A small image denoising model, trained from scratch.
Model: 8.2M parameters, 32-pixel images.
Training: adamw at rate 0.0037, batches of 256.
Data: trained on retinal OCT scans (Kermany 2017), 98430 training examples.
Rows from block 11 of a small image denoising model, named by matrix and row number. Rows with one number belong to one channel. Each number is 500 + 40 x the weight over its row's rms, rounded and kept within 0 to 999. All counts start at 0. Numbers have three digits each. After the name is the row's rms in percent of the matrix's.
After each channel's rows are labels from the 100 images, of 14848, where the channel reaches its highest value: "top examples" is what is common among them. Only what is clearly more common there than usual is listed. The data: retinal OCT scans (Kermany 2017).
# convs0: first 3x3 conv (model.decb.1.1.convs.0.weight, 128x128x3x3, each kernel summed), inputs 0-127
# convs1: second 3x3 conv (model.decb.1.1.convs.1.weight, 128x128x3x3, transposed, each kernel summed), outputs 0-127

convs0.105 091:531518541538491451509509475491497480537475481459491432450448470467508470541502488465527567468435462582508535568499507413499460457504534488483459502437476464568445496458482484466536473543440516511510418474481488475491513556525478473425452527510538536511470346484574518483527495524422524503566483586465515520500487485493507472508455484460518487502474429460467428488502496425511408487475
convs1.105 089:468544539477513493548496443578457370498541488497547550489574434466503483523464489541469454473555471532462499431468544514494493509524525471490543510563484508470582562526521544504494491501529494485469605556528435415475533469499545489513505483479435543538505547478495490566449481498531473446407493460545500526538492544547521502519511493461569490543499495491586561511563532469552520534525
top examples: finding: choroidal neovascularization

convs0.2 099:521437577483503491586462449505569482463464466474451480534516521469425428515543537551506442521492499424455459517502501499540519487448527471439401476451401439468485563440503526475528478543458461431512500412477533459523474478439504499448501437483515443498462468473491479448446490502509485503493460489458456476475493535482499523503502513556451411494460497467409509495566483500517518513559
convs1.2 104:535603511541442529451497549456461484487522458559563507482522436586574534567501522498531538488543519559528533517429441398523505510521545489472529485545514546487557470559552448556456540468494522466436520509555510460498526469506505548483445506473525511455487468567495529492484467521483466577478475563519510491474490550521496422506515508470530507523545521448591522453553565465452520542488
top examples: finding: choroidal neovascularization

convs0.4 096:468509518508512505445482453486502470479466414401485499497491469483435491529544419500423519458534509487507474558453526476436489474532392456476470457510594508482566460506509490468487489550517491482460448521447570494496545479458453503450552360540544521470485401459509502464448460473469468436412482474472494522478471507478478494505487496513517507516455536494479463446546517463484550510534
convs1.4 104:496496515491479517497477418515474512541543552580498439446448472514474489468521442480488478504550455609525478565515560469538487538514595486471501514499443546488522513471479493508505442450465493523521505462472452498543493535461510490530493557467473536565388569452488481545508534575544455503451472517478496543527540543538543471420443526489495467516456456529505485561457523491560454592427
top examples: finding: normal

convs0.11 128:443463493551479462497463418493489424501530561479493448497428487494504548489520566488499542512498483543502490385482523477425508472476494462482397479507465529474504511513494403466561477549453423479538469500445415495491516472529518459514484416546507483546488523435525518458458477532490453489454420474438504368496448518493498456500478469464530524451509493496501458484496497493475571540495
convs1.11 130:539511530432501472518456572491518531472485415501482507579450523489494491457479436532496508546456513429496473549492492512552556480501447463491502497559529488502457520524506478511553519443545502483427510519459537490496454581446516559527492541469521417433488492555539371532547538479523544508526548542534486546493528507494478534481527544521449509556360517451468488534454462552495477478455
top examples: finding: choroidal neovascularization

convs0.28 095:472532493446553490486480483547525526517485492484511526506478461477437439503528502555486439518499487426483525589510514478499515505452464511495492453545456546429447470454478412567508487430528498435514547536463485528546463466532488553474533535481454499496558449496562499500468495497453538529356447465573524433450544486459520466471500481522523457446428481444498496413544522511469515474573
convs1.28 070:567474505532503483533513454472459501447547544529492465450465547488503498429450509489461515452488509525545543469533489514478402506489542536550482549449567531484531487512479554430463576450468553490487447445546468475498544487458485501518485528536502497492408538486491517512497582539545445490570513535507453544528481526418403510463439551509512548526565456559540528523445484470509484539402
top examples: finding: choroidal neovascularization

convs0.68 096:474483513501503457522472541553477453466491539522538469550444483430612457517445492513514473499516556447442498485430513524447448513466526500507468504524588547424523499503471456506450427563505530469489431475453456481564502434557519435492458442497433473499473465517471466510436473490446486521477507504527481455449508364460525442509479498566549500518456478528537481501515529422518495521487
convs1.68 101:533556490501463553541510512438515486600511459482448573426497555456524513544504477438567570521490533531452549513511524507444508438566483456488437499492476549574446450532448523439484465512480459506487546572494525463391539531523538512406488528527483481531508544502507545568491486496453539500442512514466438551547493561535421482466502486501468517528502508471546478575457487524515491501493
top examples: finding: normal

convs0.97 101:484492498536520508422517564404433468472443542490489473460485439532515527477532482490521518468511543527549462505499481462460490461441496515462555495493496487462479523464508419469503446426508472505545439469469478537489459439514438487540536434492494479472454502518493545560493465487514456493532493489479565406417535536523486517447457545461503488418514448454415407490445541470412474511564
convs1.97 087:468501523478549478512462477556567489541480438481494505597516475559536485471541449439502531513468457442459458509542509531553501509505451532543424577488563507564453472555562525512502506539533459458506531545495456502514476537451520521505452494511478478404610525469505486460523414508552512515471501478535542518568525444511375491482485502515517509508384507506470516490465497437521520507507
top examples: finding: choroidal neovascularization

convs0.10 130:468478519548445508513491404480533470445516495506504429516513501512456506407553508502516533476513502471470545485509505482448429514492517564431396510482477539516492480513499490503457442559410453480417481533440501514499526468491497462527460460530471452564503492471567519432506495484469481481502464503452465372506456454355482476448490441475465486478561490497488444480495483490530508481532
convs1.10 145:503510446422569425502528549510504500515494523494542493478583520424509463525476463521461446468527524547571452544474564459565564529567482527498537511543476506481495554490506494501548615439539528518504437534537487471467467561473504490496468475494459423549447510546441500549532597490452498461509544499515515500514490542502563514570559535551562534501473497561488519456482488514527418479473
top examples: finding: diabetic macular edema

convs0.106 120:511447527507489501489442442430489461573475556452499393474487451455509469531521550520501510462533451542495470442508477430441473486484472500459341511511516507507546515470498487502554434497491377478544477504454492440503465469546473492546489450552510514520477398428478571494482523501450476545489446482445498477488494543465459474435466552482541501507510476490498482476515543479496517541478
convs1.106 098:521519509468455530509524532555498540507513486506417555604436478500526497460454489534397464531492513483460524435528491443481493445450497523494533440466494517520542551464421487496478582531550511513442531510510545524502474513506498563512590547449467516488484505521540411586455578494529530485525600528531492498507528457486462455505519496434497441509543499481512530563440456440458553501497
top examples: finding: choroidal neovascularization

convs0.122 113:474423462541465464530514519458491514475420553490494417460506499494458521446545533519507534482491473461540443459471518431477477521493495442513596466555446532511441494475445453476548445533438451493497442495557507555433546472475473466453420481504525543517502436540462541497501539457415400466561522530484497521439442489526486524480526560450473496496492485475409461509490529472515457533500
convs1.122 133:445485529481545545456445558584545422578553494479478575507494463507524464474465410474462478581476512536485503512506461532525484488514528508562436533392561482502548506494551558490497482536558517519502490473510494488578484473486482561571547490480492500468499489452526495462514450566596490536477522434497506502552575464480447501468501498467470529494447510501496550483442424496504550577512
top examples: finding: diabetic macular edema; finding: drusen

convs0.117 081:371516490473501474465514469420457519530482498526543538502470469517515501482501462525519515468511492511586475513565484454489492444490539419447506439440536428498510450479469510469427539454467454527484467525443520489507529467508428536503589410461492548440510417461525504506475413524509437465554509555481519473527507519425447515456496539472455493487459470469495417502435472469511491532504
convs1.117 067:498569524472479531517561480517452488443510455487526438511460483489516471574535478553503504462559542442449441436562474548514519475483526474505505519590488516518490530500531485532524521482482446521481544502468457559534499524459629474510421608499471512488492554504538481563479533434522518519419504527557503515483588523440536504460472468493507442510472472540479537435517548544483581492560
top examples: finding: choroidal neovascularization; finding: diabetic macular edema

convs0.23 101:505418533532575513575463478516451525462465513517470510482463490385552411508525512562456453513550480557489497476463495510437524497470486455531550527490461521490472516432524516494519440522490467544456473462473505511504467474480540551481489498501536524619464501515530556465544476479481516538471459469496452503506483445476520524481499430461530483502393545581512479498536468390469456424546
convs1.23 086:463512501503390466451531509529538445579508483503501475478496503617451542532534476514513560505443479485478462463510480471520518447509521555471484481458527516482514480545474518527470493519503535558527491540481518477418513505535466502594583578471541503487562540538491493467504546515466504500485565478461514510557519537575459495495496508519496580504481490337563567484441512474495502538463
top examples: finding: choroidal neovascularization

convs0.35 084:440490486440465515544517469528548466492450459474554472431508474466461403474548520453505571544512496446520531412437448482461560527472479503402446497484514459530528487478527487490521472544484504448482464471471497524485543520475493460430449504479512503532526521410489510415443425481477519448529516492455503474547483495535485492478502466509496500507509398502432494362573527517518524527501
convs1.35 084:535538463542420515436454468466416453499480488500518457456478533499598534515494500564508446506550503459502522505508535475467427505516540493498503456541441573502566578566517480506494488432492536490480488550518528490590559486483543542470473480481455520550477548507462463547463525489529470503439496545638515509459511514477576450503523505465483494511539442523464439536534527513408542498492
top examples: finding: choroidal neovascularization

convs0.21 099:511503461558524477529452491503529490570524460525443484497524536523425540422492514577531498497496487477537481430453544477518483537543493460533495472546525482487401502460510521472432522463443564484422513430531546470451488464563532497543545476465515518595438578476479499464466528459494518583574487444455482522489447506459505488511432547448484486490482504561462450518491495487439489486402
convs1.21 112:571529574454541472492459545495518466521508545456504563499526462600528462526537504468495487491526495518515544555599545494518525483495464534555488497455478466570597435511457486546566504615566510550493521548527481520528497506464461541497484512485577499490527461466544532456468507540454424482492540419543600441545492501503518544502515466517491554510457493506522549471516523519537532544540
top examples: finding: choroidal neovascularization

convs0.60 137:546504538531502501493483472505498500456454553470562466517498439509455497495548527540490467476483461601481485548452515445451548483492487437482559463526455535498533572491503354542514492533443486445520446533494502501455466453556463478504418473502467480531508529484466463470431486519411433468531468506527529388476445439481485504452483480525497524508521449514499485427479483482513400533517
convs1.60 153:485421534550486525512587515547534520491540467519456476549538525475502545507479473465560528499446476394520504529528451570589462517510491507527465575448530476557462418507528499459472482538516459513499533486471429511512475548510545483464490517570530481445518427493516511496513426501559533508476464464446470598591516476472518485583525460458542481495383516495526499488511480510542477479480
top examples: finding: choroidal neovascularization; finding: drusen

convs0.8 078:445511489574475554510411480469490473452494508501470492530500491484481494461480449563455463515553461584469499475426510550514506478494454505472540513469450527484484492489461487463500442486412428506495513477492515414493413452524491463481550507473553495628548512565490482451497489452497519521505475457518501493466517478485442472515542436523510570469473503489441494465514464359583513534540
convs1.8 075:515554497494419522500481509551487495516480499548440504472514475530488490446507493545447501492479513536517529418541545471486467449487565549521526432511530529493462474521523433512449556515579472582542584509523509540564454431519470436559558520528519494564522572526506585519506536516468511497502573538511495530533571571589496473525491445532478487435462462443506527560502465504445557513541
top examples: finding: normal

convs0.85 080:445414504495521466485492497505485514483424481492568442462509482482483463550522507495495464525524491530454491455522510501526443460482513489534482536476439492451513460517513492513563502585446414511428512473516483542473483556528505439444544494552502433512474557418446525423570542435462490517449534453541565445442503541516444473536527489489513471429377453427504514501485524538465505497531
convs1.85 078:547548455529434416476495537445494479524530482472503527541496544503565503444537575532538558501439516484558536509511496504496459528485442544438539486546557504553498498553508429434453483536511534530501464553514514506499465461499454562523530515494469532501496431578502544507464501525491464521539520579497501507550465436439550461517610465497506536628557490505481478502538446449471523451475
top examples: finding: normal

convs0.78 095:417511575544517485478536536568523472498550440527439452505518516491493525444489557500537513534509476530522515385479446447502486513482512619462473445463434531580516476465486490575498454525471452474483457473475521537555468472534501494541572499459508484509432433513562466430533472527492534598476414522489471409461536486465473459482504547491521488488476468514480514518500533466537474514492
convs1.78 101:527531473451524489539538429486464517486479586546471493408499467591492480461540500457506500458495488568600521525487576507485484454481493487497533500496531479537509507514511459502478455547524535531512495542533436466477475502480478511560499494494509541614539521498402533477545469541460405450480540491489560473559378527508464531492432464570506535560485476468520473434470521504491489490551
top examples: finding: choroidal neovascularization

convs0.70 071:466476458432434479416463550437435478491454536460559473509504478527535508510452465456495514458477439592495437511471407449435564467480500531461491479490473457482470432485496427487499470477469544522544454521498564565473508464497497472396529576482480497474529503470561534519499458533517490455520548486507513535521479487507531520510477536491569502506461482463492447449491511502523568488367
convs1.70 082:548480542525519473445473487497471480513472550480493554486440489442508509577541481500528510516465497507545617450536547508553499496507489492519398546445534448510503515492486517497494533463475592474480592480504494456513498516549542467527441435487471503504555533494494521462521502578546475526568464525517563540516469602479507489511440420477515503404537491523510411533511489480535523435577
top examples: finding: choroidal neovascularization

convs0.57 090:535460459540514537488451478383499441429478485515458457481599460456432506494489434475493470460485512469470496450507462516437480458538538434528524486475425519493481398429547459501475459427477423489513521527580496484480481535514457507467481492524493479564490478476495490483482470506459490520493442465467470532447493580460453548530507493473495456491564470464455462426422439492529537527475
convs1.57 094:470496548510547481514497540573488525502533548519492495546532478518514495551453435567445454554474443515538510546420540455592478537574535545507514498445477480463584529546577487546536494494503459492494539475442518426581523501522424472510509459497508498515506446544515498538560535491536509495494516476546555469502548513548588475531559503500547518430491484440569564473494499400491484512538
top examples: finding: diabetic macular edema

convs0.34 089:462528515542493509474457531480472503498439481513429536543524460465520488495469427564506509488513457551523506443477493435492445509525526521424451474488471506479473473477484451470484363471532540490517481436471455375523431477515505549450588455527477541483447483492500433490512453520513483509483466504553510441393466541502529446455520512503529456503456503576461441515478495456511437481553
convs1.34 072:475573512500450539524573464472453477485518463484560453496518476556575492527479447386510502566537482479472448555407473551536547463494525465513450512485483527565473487527447481562480545476491476468453489520447506530476447490468427529481398504470545513538496535487511505523524480511500486497504524576530507518545492495534440510424481481491499551539467483404540539496429581555525522521433
top examples: finding: choroidal neovascularization