From a checkpoint of a small image denoising model.
Model: 8.2M parameters, 32-pixel images, arch unet, activation leaky_relu, widths [64, 128, 192, 256].
Rows from block 6 of a small image denoising model, named by matrix and row number. Rows with one number belong to one channel. Each number is 128 + 32 x the weight over its row's rms, rounded and kept within 0 to 255. All counts start at 0. Numbers have three digits each.
After each channel's rows are labels from the 100 images, of 14848, where the channel reaches its highest value: "top examples" is what is common among them. Only what is clearly more common there than usual is listed. The data: retinal OCT scans (Kermany 2017). In brackets: how many of the 100.
# convs0: first 3x3 conv (model.mid.0.convs.0.weight, 256x256x3x3, each kernel summed), inputs 128-255
# convs1: second 3x3 conv (model.mid.0.convs.1.weight, 256x256x3x3, transposed, each kernel summed), outputs 128-255

convs0.118:117139110157089178166164118122115086131142172093173150036181133134119129108149103153113206138128091145110086105118204172091116101152073129137122160107096076229142204154057138167105127159114113120138108092078119132100103105134119096185124142115071143118118081074172144168121096126068125115109109110106117130113138127127105164070152134114142144204152153119141138141100127115146155104119
convs1.118:164107089089174088141167144152161104155153122131154085127145126178103146085053130149095153108093059122093189100165126066108146134130139112072108144080136169164168159183229140134138139125097129157134128119192207142121132138203064150150112107159100110133065137146177118049183195089125118143144100156100123162125173108114100098154152121127103141142162113094135094106175125177071160136165
top examples: finding: choroidal neovascularization (59)

convs0.226:149136139164100119158138173140118163121156133144205154118113150107156159106167113162147152143154116185174116149153148140135179149133139160149111191154118130182194187127101161177132122196140144115115114155167132153164144096139137149155189104167204081204108152127214151147103135098171155104154141080191150157113141101156160154186134152179138140153135143171111158212141155127126138121123
convs1.226:156148105088171145090135115121128085164125150105156073111129113169113111123073131090088130077083129170053093122069149108084157072122094099131113134136131168151097105102135096099085091139141107169123155091141166128084087117140110157171163110087110135102105093147167104077158165120137064112075144167083077144154201120158100133160194109146106102096168095126149133132139174098121181148122
top examples: finding: normal (89)

convs0.157:152147151135125130133123148167106157130198124147190138136128141149114136092138127147129152111131119202156131141135130132141182127137145157130137206169123162164212142133132119155134140156136146119148118132188153138180168132158115122180214124139204131191126164136212125138114135104164152136144138120204134146119150119165130146208175158168128130141149165168099132214125149117104164124129
convs1.157:156157100103165132110129137137138093146137156098148078107108129146133090131086127074096139094099155147071083129049148119072159078110089067167135128139162158134084100103123109095071082136147097162109143088135152123083073102146113149159163084086121148113107082153151102110164143104137075113107145177083095144136177105189093153149154101145106086131173086136166146138140176103147162165139
top examples: finding: normal (88)

convs0.158:118107109156139084119110058122118128137148095151157145139144125134090120176137037145145124149082089128130104106150083058127135136111090176092105148127105168140161153201142134160137224112117135104130111177149199164135127098123108136125143129152130108138128162115169055125186038115155135142144128118130135175110141149112112113125160130102129133068122121116215129156175110134048108173100
convs1.158:115140147159083156132111142151155146132147164107114134124082116079177086176119098108138133096166245110137096166075144150137142117184130081218153124127195118079094119073083129092127034156165135124122152126125082119131114121105198148153137098107169118129165099139143190185100117160121102083130189180109150097128094100165136157136072114143120122123159108145144137154087153090244139132141
top examples: finding: normal (89)

convs0.173:102157179128075185151148152141144160126111175087128144098077135123150131091130162122125219095179192124151124137111207161152109130188140120179152112136121109133099129084047144076133064142173113102115124129109051113130127122100216135116148108115116122113153091140117195114086154172132134114137200138125137094126113116132133200130093158142113134191137093123107149147070141123193115109127
convs1.173:139104109083202099100130093110117083128140084152146098134165124154102129072105144134107135130084022139107156089149111099127146112052110157046112136116039150196133142166179099165133226095100131120145111138134172115118122130144066128137110162128103154132076131118146072028180155095112119165105083092119098166138170150113109103127185141122143130114109154116109119114161133151013128147101
top examples: finding: choroidal neovascularization (61)

convs0.246:124109190114088177133159136126108095100143137091089139108100090160121132088157115121147188113142129116115113138105226217132127078133104102163131082151090098206117048147099103085124089097157106125137091087095118086103152126133105166149145141146143107109120129086137116120163084124094130118154144100149162135159081097112134136108140167132150121151140075139083083120119134126150104177070
convs1.246:184120062115189102123139124094090089120128089140148100112131110160100142124117133108115129137102057133063129124118118101100152105085103125058101141113079174174120109143206099094131165111129120147179092116117200149095110129135077160135112130130129108123064123125140064034137145076137134124065151083056109135132171167135108129132168135141107122094129170122110127088089160161046156177139
top examples: finding: choroidal neovascularization (63)

convs0.57:107157176128074191153158162154157148126106181110109145115111137116153114094128180111121209093159208132158129146120195173139107128165150116197137119139136121123112123081040156084138062124171126133113143122126062089110117118113191112123148105122115115151153085153110195121080146181124112127164199143122147079136096118129121190113092155119136123173123113132112161146065150119199127121115
convs1.57:132107100085201092092127098107123089137150073164138091146157126160108141075117144136115138134089029136100149086138105094124150097060124159049111135116054146178139130162184094164142216096103127117138107141128179114116128144140067124137114160126099153136075134124154063029178156101109127168102084098106110145140176145114115093128193140118141144102108172112113116121157140164007116144088
top examples: finding: choroidal neovascularization (59)

convs0.243:158130126103179115126148031122125108124152084153120087120130120172128151132108052112132081142080057136076129099132123105109136105077126099045119121109118174148093162179142118143127199117120108165091101139111157103108137153146083120130145161131137142120106111154134074076152098149134102087118094130102116148155145123137105134116192127123134106103104176140150104100167145158056112129144
convs1.243:127150145170044148173173162158135154104116174094105155099085136090151146157140095127133144117165238132183100162113168161132100153189120078207120134125184079094136090104083163082120055157112142120125167118133077134166128120113183112119129117123146108134174112153116207219088082137110142068143162152150170119129100105139151175138060066149108110139142109165129120138078118106221127112142
top examples: finding: choroidal neovascularization (68)

convs0.53:143140137150118139137131142186116155118193139132183142120143144127135131097156119151148122130121102196161121123179160137165185149132115166095124194188116137171205152157134158169142146181120162113120112155181145144182171102177114147175197139151188106188130170133213171124098118107200155124147129111175147150105157111196147142200142151154134151110131163153128122197124153116101167130125
convs1.53:152143097115157144121109154114149101166116187104158073110113143167130095134075128085099141099098177148065097126052155122104153093150118066160129123120162160121080104108108115079078059147173083150131145095131161127110102113132123172148145105067121137100123089127146129108147121123132082096112156156070104141134181110176111143131161104145103086102194105151137146148144170096138191159154
top examples: finding: normal (90)

convs0.87:139141129127123108157118086150106143122198113164199140117107129119130148135140080161149137167100131184156121106146135083097171156135128154122110201177121123161177134182148122143115190168144160124139120158202148143184142121161100110151180143162163101170137163120208071127122118125177166133145141120191147168104156122157159137189163158147150143125140148153144117181144159130097165155124
convs1.87:149158106137127147107114151149131121125117173073145107109102135108133088151090106091107132088121196154111086150047156140087139110166106070204133127137172135106102103074093127079085046146181092160117141090128131125092093117123154146159148089079140116096157104150127164149109143146134098115126171180113102112118137080152107163139121112149110094128165079141147128149118164088199152135143
top examples: finding: normal (85)

convs0.180:141098172131107164133140130101158123123111150081116111086102126161126123087089121113106211084124144111104143143118218124099101069171075103142151087117130088214075121081072091090120069110160123140115148085135110074101150131129169098145112117075117118124123116126111173113122153152105091110122140122105138084158093073123098168094099089098105114178139101124125155082092117114174090118112
convs1.180:122118115092191100117143095103141088107129090174148107149160120177074130087107143139111158138096050125098143087145122104121155122073130140037117119124041134211147131182168106151136214076104134114139087119127190131126140135149073146142126165123099158138076139124129093028182145071124140169086075100091126150148163157130103096114195146122137149105127165107129111091153161152009126156105
top examples: finding: choroidal neovascularization (63)

convs0.78:124112097098187085105127062097134092110159092138128103138176143157094131156137051122132094169066060122113133096135088078119138140069134137046103110124108157169131139177182124139122211113110148139123122143123184140122104125147084128133104153123122167114090134111142046088192068131117131099129085131109120174156152149108137118142203137119122105087118157126161107114172125165027138162148
convs1.78:112145148180051154156117172153123163113121169094113161109077134089154130171148116123138122126159223125157101168112139163143112147193128111217143118123187115072119115090078157083121043160138141123118145126112069142145116118103184127113138104132160096122174125142103201222069106159140133090143184162145159097119069095133148158132054125149118129154150104144143134140086121096237143102140
top examples: finding: normal (83)

convs0.61:157154165125143131130133148176133158137179142133182110123128144136120140111155136146135150120125097184164148121149139131123174144138124157137124229171108150165189158137171130149125139177137181120144133148201146116159174104178124131163230120157181138184120150157232126143118121100154161139141138105199138140109166128178136145200153156163119149155152149163098120199127127118111156105122
convs1.61:156155093106168148089119141140120084139126168080150100115117144124130086136090128082083154089105158155080077137063138117092153068118080074164141127121159155140091113103114091099075062147166100164110140092147157131095093102132113156167147082084112137097109084136160107109157149107149065116117137178092096137148194092174109147147163104138116075112169082115155136139140172080132177158136
top examples: finding: normal (91)

convs0.131:141132159127152134127114139141091165105193136143195142143126141141123110130156147148139152105128108200157132130167120134145170155138112129124121208183112160150189156151135130147128124159146163102117143133174143117176163106140113137160226111142201105187110148127239119137091168097168162146121135061186132142114143098162118144203142143152122117144136159150112164193122159121115164117100
convs1.131:173149102104165130096133138141140084145117157099147081104120127150136089136082130086084148088096152161092081131075148108073150084125095079146140127123152151150098112095122096089078084144154102162119146091149156117101088112145124151166146083084115137104100105158147114087168153109133067120116148167083099136153185100164115150149174116135119084119192088122145140147155181105130178162141
top examples: finding: normal (89)

convs0.192:117128114110146088093138073114154139136145104172111089139152142165109168146095023140155100164100078133123140119146093089107132110084141155054100097112089151150156152188173123136094171133135126130144129166120186117116096124140069119121118137154129123114086157122138025118190054082166129099116073137148098144127168159104163123152157138137118150120117140147205116134185160190071103149130
convs1.192:091133133160064158154130166153122151114131178108126166127055107073155115148145126105141104127163229126155094179123143174140116152179119092222131139117162097115125108096082164091132041139136153128112155100142070147142132125087198111109144103139122088118189110148144196232073101165140113106130178160132140095114089087135140171137055110132129140154156100131137111128103136078209148109136
top examples: finding: normal (85)

convs0.44:159162152148124128120135136185100153149173142151190135127110132129130156090152133173129145122155103202167127126137132137161159144134142148136118226175108151152198160142134113154133129188135150112126125141186142133167167145161128139161213132147181108199130162123207140133100134091182163140127122084203162142119140121162137159182151168174124160140127142177106144188111173126112156114121
convs1.44:158138091098172134106112136154144083134146163097158081111113129153124088129076120071081132107102152183053083118060134118096160091118101065147145156115151152131086114113121097087090072130143106157108139087144146110097085098145109137166160093085121139108111099141148117099150152107130074118105148174074105139144182106176126143150156109146120087099183102128149133151140188098145170171122
top examples: finding: normal (89)

convs0.7:144136159124114119152128139181104179108198122147188114139123130140135123087155136150154124128128105184154136110135145140133164138123109158152120218185114139157206153156152125157145136185152170123127113138182145147165158116175114127170220122135208113185122161129232140130085113096189158130160131104189123145125133123170151153191153132164136138139104144162096138218108163130131149112114
convs1.7:151158096107172155113113141140137091149120168086165085101120127144132091125082123080087142095101151172068096144081138100083174078120105076149129140123139148130087113093132108091091082155151097169120148102132163123089094109152111137165153098079131145119112073150148107082155150125130079128111139179070086143141190119181125145155175128145109087118184093110152144153155174101125168175123
top examples: finding: normal (89)

convs0.137:136147159128132105148121109167112166126154108149193140129115142134114136104153172154135150128141092199189137119152138133149151160129125157129126228176089141155196152141138128164161129171146175106121129138191147142163174121151115125158208127154207117202113162116223135136093140099184156129140126066211125136118137135167130158200150161156124153130128158159117143194115150121133169094122
convs1.137:168146094104168152098128133140126076153119173092149081108103129144138084138074116074088146077098150163071087119066140112080158077125097065162130124133161149132085108104116108095071076145163097149112139101144148128095090089134117156163150083070115134106112090144142120100161153112134079108102151170077091131135188093173112139142162107144114092119167098135147139138146176100132154169142
top examples: finding: normal (90)

convs0.142:123137161119132141147129148166108160117183143163197129142120139132132143116143123142131134138152102215163126119136127131153195142119125164126118229182112157154197152147141133159136129165150172109136128145201138138193182124156114136173203126154202106194119173139227130137077157108195162146140134100207126138122128125165127127206155154174129139147124171141113113202124161108121154094115
convs1.142:152144090114167143111116140142145079139134164100152068100116124156144087130087121091084135087090158163066085119054151113078156082130103066149133129120158145122093120095122097090073066141146101180115141084146157116090085105141109150150149094088116146100119091142158109105152144124136075125102143169077098139148176109173104151154169117152111091119169089132155143144142184106143163175154
top examples: finding: normal (91)

convs0.148:097159173130068168160131167138163164120104176109114144116089126111154121103128179129122179112168214141171135145111183183140095153166173132181165143150133108109121107074051125084125051133174130138107132139133061104148121131091196116113143094121112101126164083151128167104080165182112148134134210154135132108124104133126126160109088158131123116178110087115126165154072166102204118123124
convs1.148:126112103084216093095124086106123085143138091153147087146161120160092113061114143132107128122084018145099155090140108101115151102050121143058115128124043143167124144154180095167129223108110131123134103124132185128113125135147062120130112149122109146133069137119149053039171167102120117164112079090109097157140179137106106097126182142114136128100120147104111110115164141145002123157109
top examples: finding: choroidal neovascularization (60)

convs0.94:082129158080124162152180133104141123137075136091105106127092124148112107069120148101114177086138130096105154128137174137151068094150115128118139028072105117188058111079095106060143093108155100116136112092097121086084134147089131107096112165071053148087123119133088165098126128147076113138094178122091117098132107117084121157074073142084124127152127133121131125097084102111130122144091
convs1.94:129110150084170094109117114131125090141138087175135100114151104129101138089104122142099129157124058129093168115113110090136123124075127157049099119135069116203157157166157084176159211098113123142109141155111153111096112117118064133128113133149129125154082137094155077046178127094124135138147089086097133148110144142064108095139173137144116121096108157103140098128150106169026116093114
top examples: finding: choroidal neovascularization (62)

convs0.199:131143149129142113121115133172105160129170122146187120143119153128135133112149146136142157132132094191161132128151124148152170154135147161118133224191115164154205151141154130148148136170131169105136121147182154135179154118148111136165217127138191125198127160123220136121106152109163156137144137077192130138123128113161129169190141166158142135158130153185108145219136162114099166117117
convs1.199:158154096101170153098123136145129091134120162093154066098120132148127079129080123089080138088098156168076084133066140114072158062115099068169141121123159158136094101099110094099081076153154099170108149087145156136087083100135115140161141092079117140111109092144154110103159141113128065117108147166083099146149187101166112134146156108145111077117175081119156142145140181088146169164151
top examples: finding: normal (91)